Rows from block 2 of a small autoregressive pixel model, named by matrix and row number. Rows with one number belong to one neuron. Each number is 128 + 32 x the weight over its row's rms, rounded and kept within 0 to 255. All counts start at 0. Numbers have three digits each.
Before each neuron's rows are labels from the 100 images, of 14976, where the neuron reaches its highest value: "strongest on" is what is common among them. Only what is clearly more common there than usual is listed. The data: aerial photos of the United States (SatlasPretrain). In brackets: how many of the 100.
# fc1: MLP up (model.blocks.2.mlp.fc1.weight, 512x256), inputs 128-255
# fc2: MLP down (model.blocks.2.mlp.fc2.weight, 256x512, transposed), outputs 128-255

strongest on: building (85)
fc1.378:180106106166149171130108111148089140135090155149113134098076120099169170148132123135133121115163141131135144097149125148207150107127173153166131139135163096113077136159106101131191105126081173143110113118107110163206088142168146179141135104145124149175147100166115166181174139109157139107120149146119147130083117118105073137123129107095071152125078121140075088151097130162147101129109
fc2.378:139173102114115192118132180074129106156085171152168120121063123185069158130188095199142149153136169106133090148154134090060168095156153146149110157112106113109113075106150139146099141171169162094128106075197084149088072127109157177122067107086140126187114105147128099144147141104109205103109145146057114119119032085130151089072108141163076120117081174125155074115141142099070151118117

strongest on: crop field (42)
fc1.506:085180096169125065093167104056136146080159071110164125153135038085104082128126105121139157120134126114085124121119119061132115097155149113150128096148145142169120127093066092096174153119162086134182136085138104128114148128121109038053085152145112158098169142093125130140176113114132197146132164079114159082106096104102175115139128068147165141109169138123124136127117066141136108109196
fc2.506:092074152059143083177129085121074177163113110106101103120191163095183123127113200124117168115106120120108155134067093133094089154095106156098114097093123122125163134078123104083171123107152091113099113166118209187172122140112106090141150131106079117128156162180167122107186110153103114135131149069109160145163090098147119128175124176128113141144157075123174151116142177146096086121078

strongest on: crop field (26)
fc1.117:141125168158129132146133132123054082106178086080097131146153090105125131113157107115092145108119147153114109165157159099109162124118108109071051070119107135113132141125167113098120167158127108124154111101082075083136098131116127135112103145121122067131096137123149114093074081144097189169095124131156125113144145115077142153136137131087100172150138141157202140123119160087155079118172
fc2.117:104069186095088156150050097126097146168150075106121170113193134195099069159175114164115120113153104187143191133113164124061117131110124130115117153135118109133128132122133160104162147143123128129133116091133124122085113109150067063152139112139082083109097156127175084156096127127107129149127123110112117157142112141173139138130178152119120168119163104141120121103214143136135112137139

strongest on: building (98)
fc1.319:230170075138160115092137143148102079167070153165110133123125119118118169115125127193144152113172137080129123136175127127135167152096127133177109159145146199097107145116122104086136117132088122158103103149091143166153094130208160133131155102134153110165139134121106141159100087129139144125123156098153128130076168057137125120080139127148149131115059159142116115084086147102084089161114
fc2.319:128123190139117103183072136132077157123107151168098162077121180120066177125115157139113128173156137143139122154203126176095089087141124125179115134136171167097099123126143154120128156199148179135079150102152101151149154133122128181102136160098141154154137199206186145127093144107115134138107098146135139091106116121123118079138150059109076141114132127148116110179085166087009118120083

strongest on: crop field (28)
fc1.217:107211161150180082123122115149094105135135089136116192141123068132094145145137110190135112076133204098114139188172114158104156156096118173133121120165120101151172134188131167111136131158115089138096083079151089080178134082144118114097105142105110093166152128109155157069124108129131212166113107123108117128105177097103160154140110128075089107129131078181173135116050201111061121116176
fc2.217:131162159129081120084133034072132113107162157161144146117169112121097143149098174179083078107170167128095150182162144104149116092159112168160158176130158091154228130102062157118102119122146149160123074127154074138121152072151127117113131087073100144092162110145115116155114145081115102119116127133130085166159153116110116148091124176145133174118117049174086121143127164112115074133133

strongest on: building (77)
fc1.354:091121095172125149087091140123129137128104131111101134135056105106121096117128025134051091140120139157206142072200117151161126104160154173087141129088118090150124144135144146164135102136130197166139154138122101114100101110202102127153122122097069142151132130130119093080151107112188118139156151213121170117120110197114101107177109147110091165082157091120111125196119151155143123092135
fc2.354:098088136129086173120182138111131205151124165089073131087125165157164118086127081175076144119107162107112113114162083196144133112152084109134100102122102110132142126118143133130092173116128156107120195164099137165067060132124156188142097179105100141117166137118168122141155124136141112110174137168112116076076077142155092082137085157149153135139131119177136141119118135151107132107105

strongest on: building (74)
fc1.444:164054098096136182199129134136116105135143175136163081140103135105155130085128171065136112097115101124147082134102152101119116105130145071157132107150124158094115160088125123112129149121112146160170115136093154122111156173084160151175139093127166138080070146095048147135138162169106107132094137124158114092162094142106098141084147123123151160129103219115158111120132090129192147121122
fc2.444:129120049120165118164109142109174128128178080116139074161094126135180101110118154118187149065132134060138039123132123188138136144066136102169070130124072133072087146175110119137096145106093175087122114100107175120168103125098129088152096153176155137085116141164127178107174177139112153188134136149162132169167087113132082097132161077151140145106146178095180140133171114193165137133124

strongest on: building (96)
fc1.445:196115109144161091119096071158086098183088140171122123126077128141143174124103152146139143129160136098128145128133136147164146098131138158158129116185152095139103146157134149125190109095145166146095062155094113166197111140180151189174147130075107195221134078155109151195127122171171097119104123134137123135090103084151079175110111123142106078114100116158146093143137160129091115151084
fc2.445:167132137145123129151100183118071151167052193145142154130078155117055142146137164186135134125179145128138120154178162079153158118160148203129109132148144111061128096109156149119105089143104099158136136125156083176110114121100104167122172098127087145188127130179118131157093138130107180189120126155091067090157091076154083089113112180088100114138128079158131096149120174068060132145119

strongest on: crop field (52)
fc1.157:105134207158132097108129158083112091086138115121137090098070126145125128166086124149172144101177110188112180111185053134165136092109159105107147114141129096160129109132161090073124150147121084091122141097153118123133108085113096133175105141204057113146157140110125104178171123134141145088111099110104198141109096169139133122131102152091158229103107083143159096171124135114099123128101
fc2.157:098098179147100116139135163057129129121134082115077079085144152201098097112181081127123108134101112155152109064139140118098165150120108160108137116115098202091173116105204144204166214102150105167235161067144128120125122087114169113164097142149079117131135118175113096114143121140118146084080077069070142132136162132141086144100164139154137120144182091146124170108135117147132155133155

strongest on: building (96)
fc1.98:147122141143116071129124074088081100087133137134115130118205157135102076107159141108149135131092114146129134139122149118158162095172121144114119089168128122117150128115131067163192090127088090155112099127176147099149125124160111110073132139104191137198125095125078151134154141166135103110194151116151122097122130051111109134131132141136174094158177140144192127065121136131119148160133
fc2.98:191090179177150158113108175147101127144141132152111100118122139109191124080142158119107046085132129116186171086130160127172158130139156174171138104098155125150074137111140077103173133087141102182147091140072172131165150136094113120119147126149186205144098094098125126141162104109137095122126164070102129149141170167137106138156134162072156117074159124104145135102145135110154082186156

strongest on: building (76)
fc1.509:156087102045135102137167146135153099143175129111157116176083122129116140109122099155065122135108144091141127157145133148110120183103120062134203150137117172124103115105046156071111119127108106136176086130122141133111173194109145106145139074136092127081084163064116107087073087146136152193081155118120110106127197143157137125040136137111142126088131158142136098172094133112128116116164
fc2.509:110108112110140138139174163113164116142130188115146089108164118145148130153101115158111107089094174153122169097106165142173168205160123105170087079138161122120137118154130142168115160154135160057148076141148105101154169145153135123136143170133083132095166140129080098133204092142119096092082140152102145168114231122086044111090176147190119124140113168132112144160189110163159102146144

strongest on: crop field (28)
fc1.399:136081144120123042113120099111132097140094118171156079129137128154161146119134207144142183141201129155076148119079071113106132155086143124086140069158120151195113106143180111094135122069156082122105070116106143155086185103088126181149133140150133163130108158140116121176128137146101129124093069072116158109117060103180159171130145114126176085088094113162100124182218109163111125145097
fc2.399:091104124155134135128165123099094141155089137053116093100099151131137140084109164149131140164128188143142098124169160158179109197101117099143106122174094224087125153109130166105159096061162095183124150079093162195158137135159117175130120104157145176150102180167139123124114136115125133114063120142127179125171104069103075110174145150162079089109198124162100109154118126137070140102113

strongest on: building (67)
fc1.188:150119083113133165094143121163106099216146119130107103121203071111108150102099131151127150113144127141091070135149097080065090073157154112184151180125113048126157138115185102121152152157134070143167156164123139104173150191169159137123156088133082160151156097101146173136126126132215096166139150125154145098091157063182202123128128133161117125117088147134126114109109084143155148079167
fc2.188:167127071120159166170140132137136142117148164159106100134144140140081109081117148118133167171088109129118104140071132147090132142107173090161162158206109136137129158134130138064108145016122135107070106112114133194136186157174115120134091148099167070086085130200115107161151134070190170092157082105165098143123109085093088121089142111079164098111116101096127132072131082114083111116132

strongest on: building (94)
fc1.215:113114127152123158163043096153057109100125157139148132117112095113101184139158149111161119057177135157147188135174139126145164067119133203116178099092161100133118109157177136167133167111137131149059142078098104135066104130138128138117087165103106146119110139152083136129145136171155104138089120146150158120094129174179156149123121135038211130127161159143124118199095152130123108097105
fc2.215:072229140158059180142134164106115146158111132178077139098085155158118134138137094109123126142188107128115152148070119161162102123202148129097117046097074129168116135110153183110170139097126131170099145133105096128134055091088125129110103143161074199100151101097176115110151150136117123099125126114109121090167111117101119198146108168101135103185072133151082127130110092141113132170172

strongest on: crop field (26)
fc1.383:124136191093158098140193164105089117129157141140157149088135145122110183125118118117180148121163191147127089130117126137052111108122092109082132145173118129152113038114156093149080136128152074129105127110130193131160190127069109098111095144129127094136189182084152114142172154136063147116168131114118108114111123116034097124139173158133070163150121090172108074129133113080071197159159
fc2.383:095161098107150106112189166090147139142156215146150168172134120152110143123160135147101080104125133108112133142147147128084163113103125148084156172136079140141148119139158152140138165121124134151121159129065142150145161138147129129157112135097178175123084104152132164129182101159103157153205160194129106087067130127149146132063136189110172118130087123162092139174172068129122113172108

strongest on: building (81)
fc1.474:123097075133154115081169150111073124159135167175134106115103136104121162118138139175120122148171198113150058082168120119085166079104118055088179144178067152156115151110156091174081114087166118178101107141125219180091154139160107092162140101087153110152139160124122114125175122133153093132184192140145163129073075167069095103072146112127082096113098175149094046193134075099134148085109
fc2.474:105100093145140095157136194120128103146107115141146083146151184090115180110219094093131185147156162094120079135199078068144112132136138180105160120101090098119101157151152180064145146130086100140104115143173142148107167103090119139175112117082161145200173124109156150114116145143124131210237172177177146126155104114148097068127117116130116123144139132142119069175099112040126175082115

strongest on: crop field (27)
fc1.156:096180137079137070190125121067104127135136132083131119147108146141194120072128179097104150133210051172149132106144149110170126115081114159121114106130159147142093082151124120151126098116173078141143116062135090074127125192069095138137073159175131127104185150051074119164106162127130158152129150119152126101117089159174128129123154126159161114151080188156085118129118105113118152109087
fc2.156:129124161100146201141161169103105065134112118191103111194142101132159130123174112110169099101049123105181135165156116215150141096137119221158132121153121174126121161142108103134115129126122153111168113134126177128127142107131156119132146074170177138078129132095186099117108147139154089178072165148146054114116158143112118194124104121124186142112147133097199100101087128106144091132147

strongest on: building (88)
fc1.353:128160113112162117116150057135098127108116162095126094166179172121113117107109119175124149132125062118142153085146167091143148090124176165156120180153153079105134133122115080138118111120112087111129121121129167139113105150137129083076097101103192118167117121157144115146163109146173131102139189107171132117083217072118112087099106109103211126141155186104111120103097160105145115164115
fc2.353:171132148127107150044049112212150145126136161152111077102135120179126175158171103131135138165162118126130147077083179184102155112142144142107099157068152066127116126116129150136074186187156105094148128099149132121146131085109131129137118164091118112130104147136145093137118110146098093122192146072112182176141182127080179129090164155115208116099139148076140116054076126093118183135093