config.toml
image_size = 20
levels_per_channel = 8
layers = 8
norm = "layernorm"
norm_position = "post"
head_dim = 32
fused_qkv = true
qk_norm = false
positions = "sincos"
optimizer = "muon"
muon_scale = "match_rms_adamw"
nesterov = true
orthogonalizer = "newton_schulz_5"
steps = 8300
Rows from block 3 of a small autoregressive pixel model, named by matrix and row number. Rows with one number belong to one neuron. Each number is 500 + 50 x the weight over its row's rms, rounded and kept within 0 to 999. All counts start at 0. Numbers have three digits each.
After each neuron's rows are labels from the 100 images, of 14976, where the neuron reaches its highest value: "top examples" is what is common among them. Only what is clearly more common there than usual is listed. The data: aerial photos of the United States (SatlasPretrain).
# fc1: MLP up (model.blocks.3.mlp.fc1.weight, 512x256), inputs 0-127
# fc2: MLP down (model.blocks.3.mlp.fc2.weight, 256x512, transposed), outputs 0-127

fc1.311:476496515391525467544468484567514464479502469527598509548508475527488555558473470567473407487517493586509518505493581519516445451525437474524517525559488478489455424513506510463497463555527590453476528411544584509562399529508644491568483449577543362506541542456452555505435497505519560567488488579505416475549521465516443338556489496582465472566504497547501527534531446473526556499452
fc2.311:558499510522494495453490514585542536401586433564407476528508505475504576546559561504585501482427552495442487522444480552515451468454468588507525465520493502484581488411439472440509486486451597500470518542581440479466479504477495441576592485421459486524440522494488525516482494439489517379525417533473491491402534510432467522451431426523626377539514588526543568480417466539554505387498
top examples: crop field

fc1.76:586538470514473515424563524473611403469506491500610534478417448430493438528486546420512539531505460515471529492537496518547519459400550445493542559489454459462519463472463452480413467468497440518621420508471413504495475495487457524543537539451377521512521546531529399509507499471459495541528483496477460526526481480493473563507430533523527584422580497542485509494459527537568590564549
fc2.76:464465462444427459460517477490518456502495395498556515593510508412489479458490485470482542611461527509514531578563493500467473589510501612493460497573488507514569536465512437419492465544506525503565490474498409441510434531469518513462509440540467449427411527506476396436612456555532485534525407516440466528636409479486529560525543445438526471477484420501496505524415421546506500593449
top examples: crop field

fc1.154:474427397539401501454464496506527445483592532439537488542513454545444512548560481410530490497524483490493557370503479583532532578519462490403526529495479540489464508581492514460526546506544532545594419516473472599462614457586398514471458511478532480548404470532565478458553452433452531477354473509389495502514459522555488457410528493489483428449503470529395494494526489438506434521619
fc2.154:446465483569538534438403495516572489454538430487405561512396390532607422562503486498456442447495404473546531530575473463510497506570427468435526496546446555576467494399390512509417471452513481556541466462390459464542480522510453540466459511471564516409486515535577484517561457465452491498501503510488438540459514483514550415459512559423494475395506570450458500501586544479503522493484
top examples: building

fc1.135:588571559564492451518528586453527442514566419507561477471598514564667471457514541531407526524502479470489487411542421564458462514445542556555540568531539494492429517443521434459440389461427482562434519537459467501454473513517447481457455525589542421556486483580528508524503484523513564485475473583515501529538430496547476462591411505466494491448462512462571465500478462447429498428500
fc2.135:558401502445513484525536459576496400564520439489527594471500449679511595538459396527475517470510427467480452498544536507511532488524468464488491532540484416421424485466501493494458518418456534443477562463534586538467456513443555445467560476401536483536532490472433576408428469520452466517505572586508468550525517505475515532466544458497446503517506485452564420487498540571474391499495
top examples: building

fc1.49:507506486498590509494481573470551360594479515496487514613459520526523521573586561567561516558471535462508530520524516447435455519575466558465449476499506500417584537412439564497545542527556507455486440531458421571545522470708604512538440453536424435507481533496503471540556534561463482437479496507527520574485514431500412462491447486486510459449456473526500563462555533454504411408562
fc2.49:555514496452608574458502493467511551524474501517513490528525533475453486504378473561485557482517464512448552501479496521502567538451587559490437535499508514506511451454449471437455460617481494586484494511490460521547503562489465437499591563552514489597506558440500579539550526498539479406517492528461552443541514474477475514442538469451524513536358370440503461500473477522515544565506
top examples: crop field

fc1.248:434505485480484480571488580433474488535625471453516574427545519513506443462461536577482510472407545522386595454426470473451464466406505518482493489396514501398563581420508459511515476522521527408544478493433569522511496505511517510484416457478536441488597365554550458523511497507476562464423480532500552479503524543587478451496483452561462457520513418451582513569464524590520527497550
fc2.248:498469451497475523501609481517500593530484489525546474512523530475546446424452538665543543467517461507569425437530612422479576471541430563552452478581572471535517437405501533458576499531492492671504501563519485541465476497553532502522514528543449473537520498366501516516533493375473411492447490555509453570556535527516492536440472566547542483512486377511534532395461483461519515558477
top examples: crop field

fc1.497:545459521488486426473600647441548424409586530457565416467508453547436439382473611467455424522432465465509479461520548542419435504501614487553436481494548515556554457489539450525510450418468475477533466593522498507477445463561482468466497505463505535448509425558577348529567553463508495528502428469503461461576467588590511506454475472448542547533526473473508472533418562443618575463539
fc2.497:531542440424552417514532636513505546499445494557537544526517591534528402450510515518547522524435535464571471517519524562455460566520473501553500453528518511516525474422448576443473500511460375595414491449503497534486588552418521561538562498526514482512385568421589474577531525492513481426582451422513452510404554507481472492460519488531511475446482523441434580478509528468448460528541
top examples: crop field

fc1.338:462491443464503448493493496527493505548497465486503477512476532514450485501437528580484483369476482423455454465486489533647476556478605525466439460496530524463476482463555450477462494597571565573577519510567454485608510568548474564502514490523587509512570450548488562558519488532523539506478522421464547468589535520527478452447397488492469497540473478518391440573535563534432500475536
fc2.338:531476391421552521506562508450488435417533531509551520505536495502511539449497483587491495518418466472498536570594527442559481469538482569479411623435492453534479531391449519503573505524420528498437452514520429442521495496526492487570420544552486560577506423529501458533463465584487447502469535425580521484551482502501412557463445514390417463525503563480433490537468464603519462457451
top examples: building

fc1.502:537446464523516476465475475510529452505429476449493513585411547469504475572587485501469440544581535493466557511546534456443414550586497521479416517445593450495488553456459533447523483455503491471575578524573532543533493483530573499465485508605488541399456481537508458526452535562473363469545471528497579476546407477612466507562498391441550581484523491454400555588439502517427484506493
fc2.502:573512540441513466614482545609546433584492606406504499466540579509516517487487470578440517539542487438418519572515438454380466515470559517493466517567426592497537551432550446490497480531480470505527464383521478495484503497519504441489483503487481554526484612524530606436465483522481516450488499547514492476523446515508496565465495477432478485487374481521488431487497500512497486432482
top examples: crop field

fc1.400:505514455469587415445501588477477507531489538453463537535447541542474455568499481529596510556561531425506540576441543405452518551573514551516477518447482541483559420491509520444489521489540485563587378557513571503466503542483504529395420521545500445497431429435482441557472562593434449479546476525442510527519493499533459470523443538358538533429535388517492505453476518428518478497518
fc2.400:473480500525582497648391452443474583559409586520577409502487519494526554511552475480508590563560464460453593493484459540547598473535506492477473496478482508528392545493571557542489539511459449541508497481556545513446521517544464404481502517468525436548540514490502477506519476498453488429526472413425467489519481426515461615451493571559473616573495383469519426423545572469522475520591
top examples: building

fc1.452:399436536592529429530435542537469517496455427435518522518477563542482502558505493548450492438551462436442439444492501451536580508576441467528552406524547471496459447447511567518491501554459516516514441488548490490551534510486488537581490454497463412535535511370401485477553451625448591572488468545544530514490453469503494493441597565516427484487413448544449415530529562564544459570497
fc2.452:472501470391424531651598440469551514567500530532553495510452444442558473459507580472600444464430503478514487485477522547408430398491461528551534499437471524453524525540423567566459526506438495466567481527503585501531514536536470417489469472433540534579427458453460479457548491463450558512490547501427479449437473587455476509518446498465481460479499496513515518458472501412484556527557
top examples: crop field

fc1.27:625457499577478558533593491452485507467533607563559590429516460470424487525426469472475460512534487594552448457553557436453550483491574568504400523495563504484566524507467480503530425518423487320480477507520457538447510434420481508463466626473475505423544478478510454493478490458634479466434584472520548449529502558583472531495447530546549520493585523395448509489443534527466475484431
fc2.27:526492504580521448470521556532544494543462536568532491485442549480462601589480455436510492542551500588521437523602467497525642568507564485532397602518522513402448499536491507454466460502459358516566504543513432509412630467455527465547477511528465372508417500465513486520517480472541464447446463544504544462549529541585456549461599524484504493516423453429473469512442408477542557545470
top examples: building

fc1.376:482503581414468445500476494524566491443542462553576550525557453509560560572521527542441508483454519493455444559503530515547531509495489532528438475532558448427533528432460438516504542534551529430555600498478444502559559443415507477523438564459484449471530448475519548457500399483528472471425526433584516597374491572526473479547410528517456576487581544556524474476410436494553541547475
fc2.376:461479525467397551561547524484563506476409352536490484498474474449430572534435475494538532548363599466490411444534493584566528390505462476459492443473524461534485507407419554553498513571459470465557562450406553499615508500560475447570472517403589508453436462471451578395515516580444470547487538476560489541447550443563539453555505561434517515473515524599518521528508444426476496494601
top examples: crop field

fc1.328:524503617463514587503496512518544497475488603482514439470419503459511526498559484453563545525524436507501476542475447410444567442645530500452500564474469514453492494516503550610575465550491478443541468574439527481399558494530613494506576469452504456392556503429517486452573520489526440419527456529537481539496541526498575473523495555521604504547480530495496602514473549514470368486516
fc2.328:524464470479534522485471490459461524491435598515512458546426373542503505550495472421445530438487548485528445596443550560426543593582520528553455474464506457523475503511466418467504458478532524444475572408496477420441537538438495536432493497522497572435400506589505518512490492416427514513462539566484495471585510499459509554522557472434489491566555430407631401480606538568432488545409
top examples: building

fc1.288:464474494551556467547610605444482542445495461550508448445563524458462530428465503552508530479480517475554440479377529545566528381493429428491589527439528425529519538489534546507446549540422607556460485502535471490494557429411488464540482466528491455520465431412532539530494521501521419631449503492543532565429445448526532486453554499490516602453438478469615507530390539433584560466568
fc2.288:455425538558501460484474482535441565606572482504523426494618487475403526485537603468466466551515499534448464548389556501537416415476472515463487568465399528398553501472526599543515521463535447462409528551486497544503587471537465560566519503423522502481644421472423485393506466455449529520451543462414451529530470513616490428483501520462534459587572517499489542527427572545547510511570
top examples: building

fc1.86:539487463407559506493551462509452492398522521561565513492488440487419493542509422409507465580440503554515470499392541439524554504502563501475408437603479537518412468539475456564457545546524466613534478501502496402446560497386403462475519500515546526509570493584470422425428470449438489510558507441444472581494459493485516543348380463579504469449499492531490493541485448528483543508523
fc2.86:538564610426459526473506463553535536517502512493511482614498497493443521377426462554439512530447476462499483410476563489467519426454514624419568574467463515508480553473462497515433472511472433603474511487461467463494504574475424545459546494528469511524538445518546522571510487505590392582378506372512434520563479532424454501372486609425478532392461480466430513560467555530577482514496
top examples: building

fc1.97:569537508474451567559430533554569503499435487492400524536410529467443525517491435442557461533550486559499533553554536486495458446537476499476496528551460420521442489506474656473549538567540435400521491473481518543571510536512504590550389503489532539442552499415495580448590466366442377528455469495503463560568517485446518552413462511458545508528553435456548530473505417558544474570477
fc2.97:446589431563498460449455528455447473564515522512438497516462424538465536459543510473448472457383539509526453573490524558488505581506515520499452491480509498512565524580523538583518592461509476546389425468525430443529525494490567572483465494465480521486389545583490430543568422563493543447524439455448515534440526527496412539500463452492550517457544535477551485472558385530500358426437
top examples: building

fc1.104:415584481455509491506567508525457410529526478441538522493446574446354475580549454480529529470497524545446515479487468591479529443517478473519527506508520486479552551513583488499598499602390450512537355481465510522564480436517421544487554562537487499561522501536412475508369468494485426549525451520487528582477427353458409478454410531585487540505556532475497593538410471678540517506447
fc2.104:397511581593490526537455423531533493518478535521498479566543534441556532564484481490476498591562501463394542525491469549446479480453525608477334508481482423536370424503556467492501496490482481529480554440595569433456550462480496407480549518473606545587500513520444427519486528550467575498504520465546532504535538524504500546538441445396562483459444509588512452461447514488445498486462
top examples: building

fc1.358:459502487433523450466586506403452524554540491495481519480531487537510454558460579464544484553580514466519558444508460446503519563538508500519520490504453561476531458484536517442415409549624541558436559576438479530491411566525542478515540525599459402497478552533524401585454587614521570425585541483471490418501531468560439399562482498511502503462472509534421515537575571430535527434500
fc2.358:440533460466499544454520454468472450577502466487402508514422498564467548496466490466458509594401484407481523524458522521478527516504447606521533477479558459526570436510508366420453524566458579491496361521531474597523537450553528562458511529512523455520458501549443468490482490588461573471511420470486537525510493435620442445465483530449576549434488455583526526553408519567466540501476
top examples: building

fc1.11:505501349472494514463501539519382378592444525544492525509489614473541406547481493471556501529620448504448529460459538495515541446469511501502521545521510503455422581546570638441484467421571435448524423471536491499564507574540504441466506497550435469478549525515482500565527583542467448474542496538400509458558513522513438508552576492467573475557553449563456526495587503517506464476499
fc2.11:468536527489499492546541503553462562508397583555506435597519437476430480459526565471435520486506577438553500589490527473494541490481505532539434519455418445506457443480462542482488468536629451510379444453507489459516564560546380584457590523485589530559396498458548500468468492570561443508448574490477469460456493470408488564463559508448482441459468435544477485405543530550449442494524
top examples: building

fc1.14:562630533437397487598572542449529470541479533428474518482553439601549452516455449431524458533510511468542540491583460414521509553561594643487517456460544459593484422525463519501523459532417462561493521536422526525538521545511456471471483456538486449515498469516481444588438483559437541443522497506515463451419474527564443545478377499513526465427617428460573521496548439522466569551468
fc2.14:527443482491514530492483495437439485468515467462548560546458455535556570496635431407512471559467575478545509469571508450506441450489473363451405560518559507476476462479494467515538450535438409425503467514480636450459549507498414451447481532415512529476589486497528569487441525475561544476533607506515510498518481472498551470409523524555502575521529498519434504532431548445492641482538
top examples: building

fc1.416:567522542410503383454501486477647448536541484424520508479453410541468517518497519547528473450550462498573487511495481459466560516514481598516513478506515441532542498564429460510521462551495428517495547517454625468513571408523662570548462564565409471501457445470529490498449579432498515538510425557492465516404524455499530467596547579513496521527488482631507441551446460557553589572504
fc2.416:569440459518533523517504492470561448451511521526472529561522579535504456491553563544582485405456490548507461454429520591538458578586499596507525415505526455543526560489464494498512463497461488478423536537555484599519565538444534482519583467517449578504483479505512573576443556495476471441518439486529478531435541435382523499470519493468469489472469539452498504487521469572477450471453
top examples: crop field

fc1.348:554583454434464540447547447535517474517427466572435527407470535473405610490494552488504593596551427516518568556539546469491539519447519335506499579576445500492549483544572518465392474506547507482522486475534462468511532579445479514471512556461526512400571539491433425503555561408485510509532524495477493464529445464465460616469498462533542544470551449358548493440524461580550432485418
fc2.348:570557561459526437489575466562509467504536498558565490507549577481503590493503474492410518492540481481434608514475550547600460593573453406434506553570532465594537402503486502520441466516487548364544550470474564573538472496543442515519484537437480530464549519506522574417486472504457525477579470536492545447527445456504514450433500447469489499501484490436581514490550514574430522451484
top examples: building

fc1.144:443531523539491503518463518489474418523479500456465518546501450491473462447539478447509520519493431472581487424413430555475428467577451553494575544453495395440469487511517499475422513593505478435465454491475552509481538529519588401536480524550463456457400497412509489520434493512559450491477376596524481497523497454437562469419523364479514491519431513481484421486470493499420492567476
fc2.144:506469502527489550537554495539521560492490553526502523455408564494626500410480596433499494463611544428544497457471573534478408442526575570528529448513410581506525438538503512515571456518409480523536485512601417445556499523486545535536521562500424460533527492525427463531433579496575552523443553537617482553447444536466498456612501510605482479568392449543544479451432559408508487530468
top examples: crop field

fc1.61:531568571433497544536479527460517577417521412465536590511503469509498470432480548510505458467469489525504493601536503490480481433491556528557446481551472518480575414528551438524439450568591526434470588504522510492509537540437528476548560534507485457467520453499558488484429477437580600418545463468497568553423599491521496435540484500524528533559509492566473546518510421566467623571358
fc2.61:565568491457477549612558468522520554427494446456463439487495477478497494444469530522492513465607584506519463506460563540528553409542566512521509449561505521466544506395463597437461443469507410370480449530524528534528456470415547480591483534523491429542552456439406573495463420400553553430485463552534557500457505433466461494520492468502517521594436414490504469482514493533468528536511
top examples: crop field

fc1.442:569527501392647479500493486500446499570459461522511508427519517499406587511466470489504508466513485459449446539487445487523550498483576550462413380487529536445513458458506516408472519528479512530478487543502500390422508552430527501437588473404581509506545539579493598546516572460404448511557511403545494604505478548485512604443519496521526515529492470535493533418511485631436411484507
fc2.442:395504424529536476562471505425491449500485568406532475453425470517448532590505499434513499483527438498465525567577456513508538567506503473449465500480469455508478454484477590576479501515434465513486452579575435358528485539449464439545477524496528548485434525480465498539457442456464487443548568540516507574479551503474502520573432476479531581584478513427460432525535453431514434451523
top examples: building

fc1.405:639540534557449518503459507464468522526454483425483434475533507504444467524511343490561570424581474571413480473514396499518519427552484466543524466389481570438419485367427579440513555526535450489564427502513484546513431589422563488557428377537439415548407483362437601464440489476495449489567519517539525591526475533446426546516538534462512452492474513474515480502555585543447487483458
fc2.405:585542542484438449533497482459516576539538498517583581506473529465547548537523565561496468478513494446478450427516544552501465494489488465556491552454461545549436472468500518429532486531393425485501504475493404475489447479492396527648592453496491385534575517504502445570488485425606461499567478530458503496470501435499461538567504567420477467609444466521489481501487470392504433549498
top examples: building

fc1.465:465545543450407476528544431455455566529409484483445446535562500545510468494539486462475495424514525470476504484557460560509532515527430501580587467513490594501462429469596509495437396528482429536395600541438474607469498584534460541561513482531552591567520564543495543534480432540516512474481519509359491463461489510445525495480502476520517525400528563494408541507610449521475483455432
fc2.465:449480511442488576472478524456453578484498521498467508459454527540456526444556490480422513489558481544542518490492510450466586545502435521445499556551572506405542522552463464562487466550501464555485493440452436530526452516539447440468462475584468425426522524515472474441465476526508399536476588516509444635535516511501521505390583466505481507400523530448499498532587425566557491459434
top examples: crop field

fc1.254:549510487612608467450457515420484504550552546474395486500506541478512468471510503566520534504519493585424456489482454476430559522507331535482433528512401506567463485515468606524581543427471521476479533558483514545572473513486516513462514571450509442538436452529476541558432480506440467521608511484417556459434471542469524469429456496545654424470396545507462471496456441543449428411484
fc2.254:538475459379495573523457558554515460491362605535506551450550590525482497477372554492569455453441487543494476478438510525552578541517557430545521448526468504498512461575473529399457522341485500421529466457511470504435508506567445451445543511523509591396427562501536529525324558433525510565488546521461473455453499502493513507499484520591500495413475443530485462474455570469478565485478
top examples: building

fc1.40:539525469430543480388375397538532557509528600370599557542471468571409553528546401494583541454515573455567552471604405495519522648532556480486502517515492559512532518572409444442475489484498504538546456471517497505387549552497514594461543546488457487429520480501497523458563544451531555426488466478507452458566560573461490545546550523495452436447491437478398412357646522519497439448469
fc2.40:522617533431571437443469482494540489434383477444508613441496528401589510497466511505578457456544508480523501443552506540523531525533495430466535458550617512555430484531543364480459485536537531515516500364501538437451444524515455469398508428560505483601417595462601530491532564561528515421531397524584512409462551549420555492533474525532537481499464524590485389462518421553401452540444
top examples: building